From a checkpoint of a small image embedding model.
Model: 2.33M parameters, 40-pixel images, arch pvt, norm layernorm_no_bias, patch size [2, 2], widths [48, 96, 192].
Training: muon at rate 0.028, 7300 steps, held-out accuracy 34%.
Data: trained on photos of plants, animals and fungi (iNaturalist), 77898 training examples, 24.0 epochs.
Rows from block 3, named by matrix and row number. Rows with one number belong to one neuron. Each number is 128 + 32 x the weight over its row's rms, rounded and kept within 0 to 255. All counts start at 0. Numbers have three digits each. After the name is the row's rms in percent of the matrix's.
# fc1: MLP up (model.blocks.3.mlp.fc1.weight, 384x96), inputs 0-95
# fc2: MLP down (model.blocks.3.mlp.fc2.weight, 96x384, transposed), outputs 0-95
fc1.288 124:163123171073103147172105051112142142076114089096108158117082164111137084139125143191115085153130079121088126093144139117130116112097093170142138172188142130099085063165105144116153121193161129145103137109167090160119110130098208084126126144153151145162129072159179088124092138176160146111
fc2.288 123:123120117092120096133133106123126165130099172127179103100104175059122060126229114165159142141101130123121132141128099104098108165118135131171151159137115041146084086158163107171139166124174149151169122174147061133108144186091101105112091138093155200129158153127135159093097130100084116108
fc1.289 140:135133168137187118160167126162175124211117087147107091126128070149138132170098166141098126150127128139087139092112133178185124084079052167122178147127091088116147170107131163129137115086149120110189153187115104165102065122148097158115120104171109093129143103079115076099108112172152090111
fc2.289 154:121120115099095167148097170065114122156126159105145122118173153070136109154078102149162082092086092150147108125071139107081100148174079153157172158104126126163153097085181161121161133171124105074084113161123178168176136171134117072140155126142136133122132162102149137195084098102162161063
fc1.290 081:082123137072164127103150104157133166111107141144186052173094127136113099146146154102101106127072071097140163138197118165189136143126077081162085160123096111124121145108139120108096134065160136114119136118130097115152193147121081069132118129150130117127154116160170159152130094152108160237
fc2.290 072:143115184123037140136119190117122072076123133122124191128061171139106115129141138050120093109127070159150152170107124095109106231180102117058145133153158131115105126127124096134124122128131111161149123171154124137124119137190152173134111099145156100128135110065169096161127158124139094152
fc1.291 150:177093124123185043124154175119083099156159157150148086172102204140083111155139139159135106142121127102057135136149122085130076191166094103188110088174168117154078088085140147098116162150102172091126124158115117101146106114076115130170082121105132094141162156114173163123110113100127141123
fc2.291 166:119098115118098132115059138102171133164088112140146102123160111152165113126112140102137125114122123142129102132147134104143079138141117141112120125143183173113111140134155118116102069162140189124120121063048173087069141165174147108091184173192059154167064162152176150168118110071189122111
fc1.293 058:139104156089123162080101110091118117119096096143152180125083122171176152109121159103118118113105087087187100143131095180073152140171126106089138158142134123145111113153155124118147131137129162187144118144104127119132172098074190116081164103061081117194130232079107140172156128090147155156
fc2.293 057:158131134135080143132168153148122106099112133138116088125148152138140115097172131158130158145118179103140139135210102111158072094161174078144130151127129122112156127121116109150080088130088072147192114111107153055128171162098158118136138167066162143079135027174155081134173122182090096115
fc1.294 165:148140159109084063117135111120122111097124063093090083097102163148144148157114144160128167106096144107178150141134169126144178087103116182115151156198095122131095165239148112099115110130137092154108139178108100186121107163132148089111122134066142116127143174157145140086120138110124191060
fc2.294 165:111159067170143082117139131115118131084143082083145103108144104165186135141118069133122114126137153107147173060131113135155151078088124175134179169132137120148118086146164156104140099183126128124082125193178135155146144133130143170190115126104112133054136179087152119102068103182138108053
fc1.295 041:129095187145126111215145160147138112107177145134200115197113103123089160121154105126142183050114090119123135096158129140172093091136129151114149157182068170127101121090061113113153099121167136155093026107108120115139160117156108096130111131130110118144111156163153116118134100132101086180
fc2.295 031:077193109106161083121131185128175141189154134157137113135121134123162179095117095113160164082119138117145113133127128172130085071100168155165179140128147110108150155113089112126168153076137123131061124126098119117168197148121096127101072069109058179091092089170141142176092101125100161131
fc1.296 170:149106128157100158102156103075134170148049149153172118121154120075164201124148147142083113099088124141149168202060117171160122143127104148074096139150128088159140142140084102094085132127148130070113181128142100095152139122153087154121152091121140111142108198165105133095168073122091167165
fc2.296 172:194134125122196121092124084149125117098102134138142099180159149104143113116133111121100165139095092154101172143080167126113114133097132125085151070127154159174092112133123094126113171122125111030149167173132139159109128119140139150138159082079111153174128070196107156063186188104164098094
fc1.297 053:129176152073121093101159137140101137069143141168127100137116133195061162145145124125075150149123122150159082186141122076101154170121145114129098190082153088141099148109137139140121143153153098133174074100107135157100205156132158115124122142173072137131126145160136175141127082122017131100
fc2.297 052:137170154128127103142209094124173144168138133137139151138059083097134087123135049096140144108147124234133147147131097133167109094133136139202120090094126123122108066150109176091143111135116109093113106139102135137211126204124109117137128102078060149167129123126129161114110152135100141093
fc1.298 029:106122130141121165121077139133181160184162124073119102097136096149100149175124070198129176139231174074147147113138168094191101146070119117120132106073137128151158115106121152173125086118124111102156133157083121107177157126126143098124152133101136148069185076128116134100130120127080129082
fc2.298 017:194169148142127140171135119121128097066086092201152167127135147079181155096144161090122095104114099129048128151133108148138129106163143111149124114167117092076138165111081097106148136200111179144094154083165156146082128154151143146084097111125096138139048182144131065147121117106151129157
fc1.299 016:137072137154099079160138131138177097116147145102118155138076131166176152171144137127155123163151128080140158142074064188168094155119160113131174140104163149178136140108115157230136047115101099072111102158130099066139087122117153119111162160145116102054142120107086136117134134140103093125
fc2.299 012:129177124102158170132118133135111117112141094153108093124174143074089091080071155107112124114101134196121111128152183066072140134105088149128138128145168088102107097125113075133126205156147232164090174116168158098104159113107118144155077148135159183157135159105161131096145115091128146087
fc1.300 065:141153114173099163119132083075147128152151094066130105170184144131117108127150138098127105119085099105106126105104155203081081115125103144114086104151101138154115092104147187192090143097162139148197190141155143128151094173125091147164086026176126139176159111099128108125142113120157125095
fc2.300 065:138133127188094133136176104137118172083110120127082139111140095113074101077090131133140126123140169125126162085160135207168058126159079121087185093145172133168105090066162155115100155147121149123131119090169155151086162110104106107133163093135119143094170074151161105195127153101107199149
fc1.301 014:138113142117177120093107064127157151131107099120081064116188108165172135173108116081104147127184109152102140115073121156133188152115101069122133142131118108179096133086136124164113090100130131116124154146195122090107095171153106128127139134150204124166053161180156122173071162154136138074
fc2.301 011:121153175109069113168171146119141151186123169138141135104123164106157138102134169193115159162149128061073099107134148105220135093103119139144117149129090178106164093151126148086157104059115057136161150099083158117101112139179177125137086140128086112129144107089168088126104103082141093154
fc1.302 019:094116101116130131133122153108112109115121129122181096136123160151014160201123096142143146137134141090114107158140128080125099112134098172162192187086173132169123143107179112152073127075118086196173113087188117127154162168115128134106117108073110178093137158148124070141122118094115102151
fc2.302 011:059136131118113129092080198101113115144128103136141110168146196099078125141159135151108145144117170084128073215116125113101146112093069167167209126099160099163120134118164163195106101124138140172136166061201140125116142162112094112094108084103121176098112142139136127115097113116141123111
fc1.303 137:123152153107142093138137086181138148102098053141145144095157146197109050169159157123106104157123143127118109122110139131108137180128203081172166089135156187090098094102124155103147197130113118152108098138103141146171043103083141127088156114107163123185091106109115147168162126098159105144
fc2.303 175:153088155164130173131191133054144136157132114131101060166160153095140127118114131101108115109103109162142208142175111104138145096135121160096085104095130191150135076119140014126101170148122162138120170150142130118070158166120158160125153084144153113096132121125137117120169075129114072078
fc1.305 023:124138130109175150050132093119125174128160098107126065067135112182109128148155121154133077124188106155167064103074141105114132135105103087106150129111115119130176139121118117183129126141150162178164194113107105145162085215177174090173120089093113129103109101124158079093124153131116136176
fc2.305 018:112104163173078144156135127104102105081099136156087160141175082155183106147112083120139081166126152079093130157123146138114197139084141154114165131195127080178073150129154165095116125141106091145133088128156124163059128081130116112088148164164170114153193155137085089104144091113134191107
fc1.306 153:122140059141099111152067102115149086165127206153091113145166117141174142218114120152106126078146115121125125149127160085097086075088084145124100141123117104103053131188106176169140108135154146061136151118177101105116121130165113163108177119102198109124146139096177128116115164141148162124
fc2.306 162:154187108123126120089114131126154095115178159120133147150160140133148119157149108139103097070134106147146136163144179142081096085164054078094130132168141071132033147134124144141126121107229119109132107184137100143119015125173137154154100125147125155113103166154087117116097151145136108141
fc1.307 114:145096117145108072095087100106130100117131130153158126158144089132153074082161104122150155143116075097163146104245096153140150117119126127139144155070162176189146124096106092134114091125139131182102075147178100065141216139104149171130135106124151117145099138158082186136101114106128154144
fc2.307 102:140134154124151124133122120120108109136144140103171111160124167084171125174098139200113114068107136098100092116099153082145104141064087164093151097104098065125156090123142164143101140093074115096143194170129186129132122136206153096120073228144104152133141121143169122155143121127183090098
fc1.309 067:138149146115181095133109114107091094169101080132054049186127109128147148078062133131151111151137074153133174119094063129108169157182150168169120106111165138104159138072124092152160105167114156100109145172113135118153106157154174115144125090110181181105163109119115121122116154172153109063
fc2.309 048:116132178126169072130091079139150123166120120168105153160109065126086177163095070109133154047135111105091173064122092168124166133170170118107137104079112127124172136172128053143101128158157146104142158147161118113185139119101117090107161152107149120149102109161112148081107119111196177163
fc1.310 104:139102164177097137044149160097127157150109129141132136105126144107150120158086144145130123104124127141091090106072186181129112127088117172104106116136100086185167183075203091123122133167139090087095090132099120110138141144149140152063159124173097094116118225179111155167104112174130113113
fc2.310 112:119062122180143141101102076134166078156196112110159120114137188156102174134200128130055143124151069186124124196122094121097155139126130129125136104150128183143158087160131081137114144194125132143152106143121067115102117113104083135098147091139138116155189117121142149116064113121116060155
fc1.311 120:095186111144125114150153167166146196173117145146124128136128161147139177133101148110064139186106104117130140173162118125117128102117100114132109184143107079097115130169149171094116117038121109116133147128167167155112027136163135161107051099140086129144107090065117085111109118101194118125
fc2.311 116:140124104136091140143121158093112189143122116131167101122146162110164139150087098115115068146083133154080114159111081165114120160141079103121181100148114105173088083169179154127173222058069137153122128138088131133156126149141160131134093176121090142126123206095082127092142166115174079113
fc1.312 113:148143109081158093211085206162112141141129180088138108143160110166142171084176123179169109091099075132123114113115158140122126071125156135112083129135164117142086179073131099095178145108110121092127125140172145076165139153111146119107166141166096117136121089159142136168073039143133115113
fc2.312 120:156131145171149104091116176121205123113140094072114155132132121083122150142134100171179118199122164095161148126119074107116133120085162146155144104132133178123100124128128132119100228112123135078087102117100082158108141101146125124139109143179129055126194084083121191087114090154110180118
fc1.313 020:156179154135111098150120133172148151115089151130134141199138082152057123081124121118129142090143156119081114135098147107165132163104177106106150077141154146082100167159088115140037132116127088069160105161155107092103120110091128137168152174105145154171191136174091114130184128160186144078
fc2.313 013:122140119119164142157108171125108133116200069114106129094125160118135113167170132115140119171157066129162151122148138138117110069124118144124076129100173166146135067111159122087197141132103194101124152112111114189163113121163090121165116038091100116154120151091136134181053083085085136167
fc1.314 146:057117094057106127115094032190140123165075145191142083119120108095151131097119173108177133162177133116171150151123142099137120117205122115170073152181134126143142137112111127120110122207149116128132131136132113199129128108141104107148128124087152111174112115103133138129136069110111067164
fc2.314 154:088166105107107140102130081101136121146125158204124087138146093148183069080109118085173139175184153132151140163121163119126134125133110103151116170191102127174097085094118137094158127139135092131170153065126068161129137085112146127128155153108094106182130165062167104119148092120121083213
fc1.315 020:148130059126118116153161131187052103117136175134103075142165165063117132145109123142170135099117129144107196096130132172159109087107123096120116112084180124136141093175141126147069150166192114132140109127143108081130084135118153110136144121059126165097211113125188123132116146148176107062
fc2.315 012:126159129152142107163153114099167143118142090103120159093082088175156088097141091072105134158128113067175129148115147070136138187163140134128099111169094162128098142098136102112189143100097093132098109133085145131170185101106146158112123209177132102136086116121081160191170112116055161173
fc1.316 040:132051205183110200124130086096151107044149130140139094116143156169078135131093132108099165206090125164096094193146121123129070167163150098151098145093136126111107132087130148076108130094120107108152163118129119184151118129152131146160202130138144147145098108156120149166104105128132117078
fc2.316 038:166098147150107199129118086100102118116137096087103104156121142162136164169115144100045103129148101127079134161173130133148154125136134096121083085130101163071178112093091018158169084143181164132113141125143130130131146163060120139149152117129117186113131105161148210134098128154126139167
fc1.317 075:094078095127169120085085144144108166094126149156160136086161166128159179118132162083113083129171077085059139110127118088078112093129099107140076077150153172132137182127106144142167119087189137115158138134123187119156115143188126182110115160105104081123150125187065115140153134175166104146
fc2.317 069:140173121091123183125136147111155120149119126133148141143150168089102068134170107126166136175085085194162139188083118151134097161150137144112153118121084136113153138113122112090169140189114159083134091102145050118138115126039096062141152068157122166143067121136172069113113096116154134164
fc1.318 015:125134076153048107167123144127153143164160143171126153104069148132126124169136116113115122154186072085188114100149165126190109078121097085114143111133099183171129146111167131074133124123150169172078140061130160185160103174163097156133134164131085087106100107056118116111131130103091143112
fc2.318 008:090159109133089137156096189105152153130169188160150106112066187158107109116194139152126103147197144093126137108142137152179111130123110099086143106133161213129149111090137136094160099104121148147104128088090138164165101163155102123140151128124044083125113144054102164145075099107078118135
fc1.319 013:058137151118161167145156135158103152130158150113144113124099120144114076124153121137147067129122115176116064112102151065089139132132124149125187176071167121119158172147115136111076131116179129126173131145100145152090130057108156119147121108169085139117118197160157201084065074104166085158
fc2.319 009:150143099127160111101132104121156080123147124054162129098126044171149146138134159177155171131083110152136102099110118111179130116166197153099129074136057120180102084140079118097132141147075106128134116139103176107161135132114058101092110176129185150139178138100130158136174199116110115125
fc1.320 114:132106122137106170176160145093095074092126185121078109171135181171163138108137113117084049162119122129158083072165179078109099179100171141157119138079126149127109165094175095096152113118091106149160105074101125151120125189077138153124097169098093118176168155157143115130160093135095140146
fc2.320 117:126122128078124096127189097095163084127134103101108132112039182090117212149130068122137203146123169075139124161152145150143147150160108158136154107051091193127157113046148138130149147141084148127114110128145119074127156154143181137144122088146131159111136096112163078111126097140154117146
fc1.321 073:142138058158104152096101118083135149129107125186133119198173135091110149152148118149147099108152109107173125114141125122174129099120093151175191167119102082102129198102209052133104053179094106112095139139131122110114109173093119112179124137128086108171130123116137156150164109058111155149
fc2.321 055:181156170094116148093209149137128092162083116120131118121138071121099139103073102129116123112124123132189141074136173151087189100140105142077167144153161083174139114111104090117101127171158167152105127145133141107078168179098106129164129145119109137110124130052203081134127204122135154086
fc1.322 010:142089136063118120082151112119179102094087124078129129154178114165133170155157168197135154131089091189159102144085154170108115148078086081067147105119115141119147142106166175190176138072137116108109148166138201132136106129147139108129160115115144102078139152164113157173073154152172142135
fc2.322 009:142074138085114149130127135126171121088095104131172147177121134093064111142095134106193099115130157170123143141105185156113164125104136114118088154141184115071109143081036134119167181118123149120137085098142166143079110121171120115130109174179106109095155204129177122127176052116144148122