From a checkpoint of a small image embedding model.
Model: 2.33M parameters, 40-pixel images, arch pvt, norm layernorm_no_bias, activation gelu, patch size [2, 2], depths [3, 6, 3], widths [48, 96, 192].
Training: muon at rate 0.028, 7300 steps.
Data: trained on photos of plants, animals and fungi (iNaturalist), 77898 training examples, 24.0 epochs.
Rows from block 4, named by matrix and row number. Rows with one number belong to one attention dimension. Each number is 500 + 25 x the weight over the matrix's rms, rounded and kept within 0 to 999. All counts start at 0. Numbers have three digits each.
# v: attention value (model.blocks.4.attn.v.weight, 64x96), inputs 0-95
# proj: attention output (model.blocks.4.attn.proj.weight, 96x64, transposed), outputs 0-95
v.22:500503496531503497500470490492531481498492498502490497500517516529469492550501485501465538510529485527489517499517498496484474467475493508518515495485527519529474476472494534539524524514534516489473493486493498499499507489458486504478489489539505518518542488486489525490475528505457525477
proj.22:498523464475513502516475514496487506492478485505517482467503501471505524483513545523501475509493525507504493484508490467487486500490507531539477510503469480476517510530485503507529479450477495496509512527495503526498528481517490517516524514505505504512492509498511471524515481511494499493
v.23:506496499520511473524484533541495449509482484486446519508509507519471455475510482465470494533491496496518516475470499504515523499540511476493549495517511511511517457494501491487502508506510518522498516504500508488510466472501493535494500501487522481519541505476492477499495523534446491514
proj.23:513521479503481488497465499503480511534527500505522485435508479521525497498486490490513502492537480495503495489511513510489522512478511517487473514470511515512480536520501525514525506502478505497491497502488495491525486481518509445533513448474529501456478528516510494456537497505518531502
v.24:486526455523532458495506526535497523531478486522530472483500481467510508531503471508520488504505480508489502494503503493509530477522485460489473506515507471509452489485473494468497528545525483505537477521517497513500530498511476555539466479500497477460501481553509517499499480506494487520
proj.24:512483512487505505513496502500466464523496514495509524489467543486494496455519480491477452501519483512508530465487494478527513518515465523529475500541495538530515504500534507501527498478521480521507500514503466482510444478489485498480491512484522479492555489473497535458514503500495528497
v.25:520512489535500482510531546498495498469484484485534551483476526491496483523517474532513498472461520543498448503498491495470465467473453477486527512434517444495486501505499507494539563476502479448506480507466512512495525547478512534485460478526516549495504524551502504506474461511546569446
proj.25:513483457512474529552439537499482485471506482482551440488508515476518514487497507508455496438521503513435502493480458477519504500545482517449478503533511518474468472528468543503475557489492551496516460549521504425484517513524531535515489560524545489500515494494526494505455523489464513556
v.26:493486508488516550534504522537510498513492491499495514520512474478519501467496516461523472499447525512488523511490468545492488531517521538479476526515508507471549547465476469486491478446493469478506531496531523486485510478496534504493520526481486522468456501517490454546522473471547507507
proj.26:494525530467487513438505482491519519489513503482520515547519494535487504519491485496526521506497476505471514535514518512478528503465474485473533483477530513555482496516516483501467523555508522484521489479511480487520482528511466472497479494489481497503522452532519526487451512468513479474
v.27:507520483500511521520471488519521485511456485512509445497496525504469453445528515496511558502520488489542510505511520510530501496548523480543471519529535496483508464453464507504503480505511487523516508494536489488503484482522533464499522478503486468503516485492501450510514489471520506534
proj.27:476510528500540481488522445504511496481497534486479538515535487491547493490521452520500465507480498495512478454489529488474511503461509530495512465490548507543496498525532489478515528523556492517530517491475503499468509481499481467497479438469499505520493536529496487467508522485522485456
v.28:500468490537513503486543515518509459484507496503493526520486529542494508536470480517488486507470534560449492518462516505496453476455473527461525501423514448496524478511491498494554557478487493455472520516470503509461537505446530508464474516528525551519495531514461500469458502448503573454
proj.28:484513477481487527512462546493502523436499432527553438465507532492473533515506549496455533447530510529470490511496473509480534486517483513496470499524486485470478477518454536532464531450468563518516470523491515453503502520511523521519503533530518511489526490494560478515468476484447518529
v.29:549496544467475466482509430461506496516547502528552498506527494523518557557486494521491504464448519527471446549475545523536483482526460518478508496486503470493495502494506480498451540436516528535500523498507477529510518489482477472490526505500508511511510503504468528514477540482491489470
proj.29:506483495509505533503506529501479544443504498546482488512483547463459465528498510505465543460506524463510472533514486495489539498508494466512501518527477492468572506486463526518490502507482499475503486488517508513467504483523503553482514547513491493498509491475508477509507490428489495510
v.30:518487504493462488493505472456515492513549489524505494506517479538504546561488485513490506502486498513465494510492487480478536510509460482449527485544480510523515489518502519516481528503525537519494488495476498556534502497493490525475506481483507517483522520470475505485473535516481515473
proj.30:524508458509538537531486496522499512486511507533478461461490531477496474479488540497477536467523512477528502531511474503547489496511528503538461537527463484472523520451477496513510456511445494507486473503524519475498515462480512530469554526532519477500457498497530492531536455464497464523
v.31:485483506477459541512509461488509518514498495496503474516529500488539525503473532480538470450508546511527536523467486493484487496504462511501493487493483476505495522463517481492494477505536457522499503499512510500472499501489502463547541501494506530509466540513480504506508502486532495499
proj.31:507516502503512525476499497477509499474523527498507548517495510464484510489507502501494514535497485468505508524520518501502499502519483504538499488504478468505496501500513445493497516529486505466516500500502505519493496485492531531474461522532430506518486482506486539535449507479519484490
v.32:543511543490492478508471490493495493483532509485466518517487497496493510495499476492484477474521499501472480506496489471510479477504495516492536507457487511536535490484495524493475513464481536509499487479504480531516493509509506533489533487507515538481497484473522514476473538526539510510
proj.32:508507482520445500515516501487509524531483493480503475473466507498487513502479518485502516475497491459486510497497498521507503487503516495492530492497496493481469528488474510526510512529526509498481496489520521476482523480500496516471518493496546524497497505520503437507497504504474515493
v.33:493509495484461507512536496475495503512527518513451518493548497493504483499475505500512478500476503478533517512470487489471493521541510516502509497488467501469521489507522484472490475491477491501504520473504491514519466504519508524500527516468502505530473533465497507501507502530456477494
proj.33:547503496501500499468498506508493519513523491501498496507473481484513462479476504513523545489511495511500496497469508508495511488507513496470499491462518498506494533489499484494476517523433497476486492469520510523526490537493506498506492475521484491486481525516511527509498495510542486510
v.34:492505474491531531505446471489521522485502499504486475520515494512494507516485534497528504476516537471476517524510513496472512507514536475537460516525523506461482508500517518527482442530498486541465492502507520466502479501502527450512547457517488471507509483514470482524501533481513521491
proj.34:461517526473546508507498462525486474482503508520484517510509478473520508522504471504530502503459496464523465505527504523473480471444504512534531495512509470524549511501498447466531478515502471499533518496518495548489517484490492500487475522484480521509478497505533487513497492512491477477
v.35:471506496458508528504514496501470529507473482531495461510451496458463516463489525512511523542576500478525523499513523492532510539485529509499441524564471487489553497495472453505531502509513494489482477506524496506490501485514521520519509470484462514506488501489515488492499468477523464504
proj.35:498489531505510487465494482492556485513477523455492550526502493482535468514533502488482504544510489525535519502475502536504505492508512508500495483474524517520471488466552527472467524497540464504498507479465503500487475516473478476490537447491491499504461497536472525522519513510494494456
v.36:510490516504513491503524521469486479465494508452493535474493521505462521506473504507490485519481558488506479457498539495495479456465458490547507494459456491519538486494527509488518536482480513512455495514459535520511479518494515499513466530524495538527544519498529513477487562509497517446
proj.36:487494478504472507525423526475545529495500490527500450450514482508520503574481552520513517504521505488453471533504511489465490479534503509487502472529495482446472518513488511494485541487512539512464463510500491463479525494490534509508502518479528471477440504527494483511505506537478571542
v.37:450466466498518542542541517530502536518479491514509483502500489481509465487491514501526500491532515489523491490508479523507497524522510526508471526531525495479482535496506481493509468502524441486490508517502506495476524503497510460556475516472460492506469484544479483502517471477522478511
proj.37:508497521490499509454467475498505467489523514492508536538550486529493488495527474518483476527491497521489498500490525495483509521486444490507510495490527505515507507496534507497488516527501483481534521488478494523485461519505477483526461515492473486512529499501484533512464507493509493495
v.38:503504510458503546555512510537479462500470461518521520492513533471483467480507517528505511495457485484570521513489466517485489518525531504497480524518488536515516499473521446491503466484491500456492496484537481496532517471506479518501477498496495516532510497521531469530521449492498451489
proj.38:510494533529475490458521474473513518541527519410509493514548477492520486499513458529500498494523517555452541487488554502451521514525484496460481489436499516527456467530522521467458553519502509467490493506505489520526479521525502492539525490475480480515505491500479518468484523500538515496
v.39:467509495489502484528481524514529531488484489499498549511496479438485456478561488491493484478489456476487520496504476468466535541538561461491508564520478585478507537522499473512511428499501533491491533451498480477508502468500533557509499454475521473476475497496510489569519433534539477547
proj.39:528505534539504475509545465515459429559487511430513509528486456541544503479482438503491526508492492513530523489492481516520486513490495499445492538466497505562442479482554500495493485542507502461521512496515496503556507574513461432501549499493510501523461461458501513443472501503504452495
v.40:529490500516508492511492523514502500524513502508494477488490479478510503518527475494487489479507494510485505486506491487490513465546484466503526493495554510510474532527487487491522484496519487522530515505481506479506490497486474535516540473486510469474477486520468500500518496528510505530
proj.40:527505507508484510523505495529455486523505485501497507519469515495512508474535487466501502504520481478529498476520472488522465489483488523514512543513492524516517503512511514499543448503478500505522516508502485523498485496514492487488482514498512480514553495482512524455487481496493502513
v.41:489498471515527517502479509476490530491497470479506496511456496541483488528495520557473497527536507505492499482544525499484504497496500454518451495542502491505463471473539516535505517547525497504472460539482555493471524501526496491534482456503474478519529447517472493497508519474489522474
proj.41:479491491480522508523460489503507455510517496499493530471549489496493508529512528511484493511490511492506468485506508506497486501468474531550489485527472502509521498496491482460525487470529476543513494515513483524490507472475497510521501539461516497510483507490506496507495500522478508511
v.42:512496504496523504502479501499484455503513502494561484504492496481488480479494503491471500498506477499519508500556502530543498477522499521525483499520520531536487478452506535509477483498505494480499489530485503513494504500494475476523484488506462486502548452515521478497508500515518472495
proj.42:482489493506486484472493490467526531524506505496478520486541498538502512529544486516504453516503506509456519491523538461466501528474487486520516482491477518521515510546480512478527496499551482505492484488504503523474510471490479474521477504451503478494501540495462458464520500501522515484
v.43:467444499475512492524504505512507450509471474497557456506476468486522488536510480487533551462534514520516506514519480471447536485527479508505511533471549540509488558515449514499523463471529501484514484509489491502497508487508508500495479454501478522485487492559481469499499448529528506514
proj.43:549518489503491526477476444483482447507491509463524484532550506483518516460531483526448495517477486514495515495524481445513473525507493493503472520534495533553503455510510506492517475503473496491517488504488534532477501511500485487485503549517530474530513483504526524475497521500472474482
v.44:473507504453483500507493509525466513503506494496504490510478505505561506472465501468547507503510491452532518496495512508490528512537511502514502518486497516504471492494510514449470469530475515497542480473533490558555487484561492499531493545473504507477492481495532482495506483468495440532
proj.44:522518548505473500442562449515465490550524539464466529518507481500468455480506488553489479509470520535507535475478562512512497523479494484520531483501511508537496519476529484523511541522508502520476492459498509482508462471455489508504466471532480490472517527517476535514500511540523495473
v.45:505489468495473494481508484494508494489528490507509541507494523502508530489513483498469510521472478500463514484510500500489531559499514500466544505524501492485539502538496517494495489465503534501491523472502489510531480483475484505471497529495517487547513510480500491505470498506479496494
proj.45:485521505523523493501508517520511520507498504521503456501484504513530456494500475501489514482514521525531479532509480527497487514483524483468443534482512472494472489476483516499480503519493501511485490506498517482538502505509515465517553503520502500464460503475496496517523449492495476518
v.46:454502454520515449498523513500529492533466518494488480490537488503524505495496480475555493507519516520512493496492515497487518495498460454504489511494476446477456468498470520449455514538560481548523491539524519527489503550546533535533463538484483508499478481501501525496477501514440509523
proj.46:520496479472495484481441500500489467502502537528520536463482556475500493464481489533493466493483463496527517510489484465523536498534491536509455470546531507522526522488524462496524515508487500507483492510507490461530465463482499490474488500540520509452505506502514527508531526510495509480
v.47:468482513470508493501475510531504514490531482490508517500509478512492495523509517526473437517501506482468500497526489483456559529507500462443524505540456569516551517544501504530527480506490551488491516529466528509496531473513493550478496415493429484476538542459459498529492495571495490507
proj.47:517508476505515494554476503481535476518519490521509494459493479541513486496490515475499566487525471501539487520515479511565495505495527481510461561484439512535482494435508467466509458529456465505479478485542536501520510541463519449471570527478552472520465465504537522450527489462468472526
v.48:544497504539475458480529507429501494521576527481495538519498472502541557524525489480489477492459490527478457480526493484485499520494442512455531488483495457504480452524506503489479556485502504519517505498467480511492500518499493508481510540452494475500460491485455511466495525497507531479
proj.48:493519454484498523511473526526489529506507460557476482502492532518453493506474511483488552431510513458526473544494459508531501496485510501487500525501524529492564525478447519539519439520475534517494462504528476436486529460493499543476482514537504490482501518487498478523490460459505480535
v.49:503544512513481452490490503513477480512482516500513490509512539470483430461507489503477478504501458504546530532494511506543488491529531518507513498460507476515473424460487501485501493504485505493549525500519473499478506484518504518497506469501499466513501516487524517525507472519499452521
proj.49:513484507518498471478537523474496531509513517472509563487479494510511510485508480498485466512512500512477511424465531490498553521482499497478511460484490533526482512552508513493498553490533487491494512487511515518506508518494491482500470427475494522492520555487461493442504528482545506480
v.50:488478463494496536530516530504525502484534474479510521515503485501492543492472493458490514481497530490494485473481479519491485481493460534492482507495544521512524528430504521528513512462518468460469496475454529541513484498462511471514512534518493566481501488534529482485495513458557568477
proj.50:473503480482473527487462490488521505506502508494523464537540493532516512558522529518511468509500491495464507535533513487468476518511460499512552482522513449483475502523490514538505510493520546487526449500501489438442514490496507511513517554509512451494459495562510489542441504494466486485
v.51:526505497500515476485483501526505472508497497499530539490495503475511531487513483505502505501455507498494497492483511496487502493493509465520518490468502485478478522549504498465490486493478517521519491514499501469530475527500481522470494514526545469525517519516516514510486508548461499509
proj.51:496499514513482479524497531507467509508492485514508456490454515471532475490499454495508502496513497503485493508534471498479471497517525490449480531512493504507479487534474510480509495491494501512485501523503499508533491500526534477507487521506509508476525493457509523473536502514507534524
v.52:546508498508483472452481482458486462492541506472507470496530507526505535540472501535466470495501505513473514524507510485512493462493478508481496450473506491551484484496522533513510533516489511504523496532483516518502516500501475494491516467529507494478534485497504525461496541513497514477
proj.52:475483466508497506538521536492523525481504472523503473482473528490471538503509556451513505475520495466493497490528500495519491494518513500550502497531448502467524479524459476509520457458500506527465493513551504514486525471478525545487501513487509496504514500507505470485508483493487517512
v.53:524529464537493437499506497477523552514507523516512526491473487462471503494570467500485545510504458502473434460528508468557487475492503467492532518537481489489473470502496494507492537515508520530488467482475446497494504533474485535512481482505487468533507481486509523496482509530516494508
proj.53:510487477512502509573481527518471471540454488507493498470469522509528488498492479501493480498510518466512489482489441497527485504486492518483477533495507505479517520491499560504525483498530463500513504540484491451490534510538507501491520517495533513519494539433449469504525485491504506540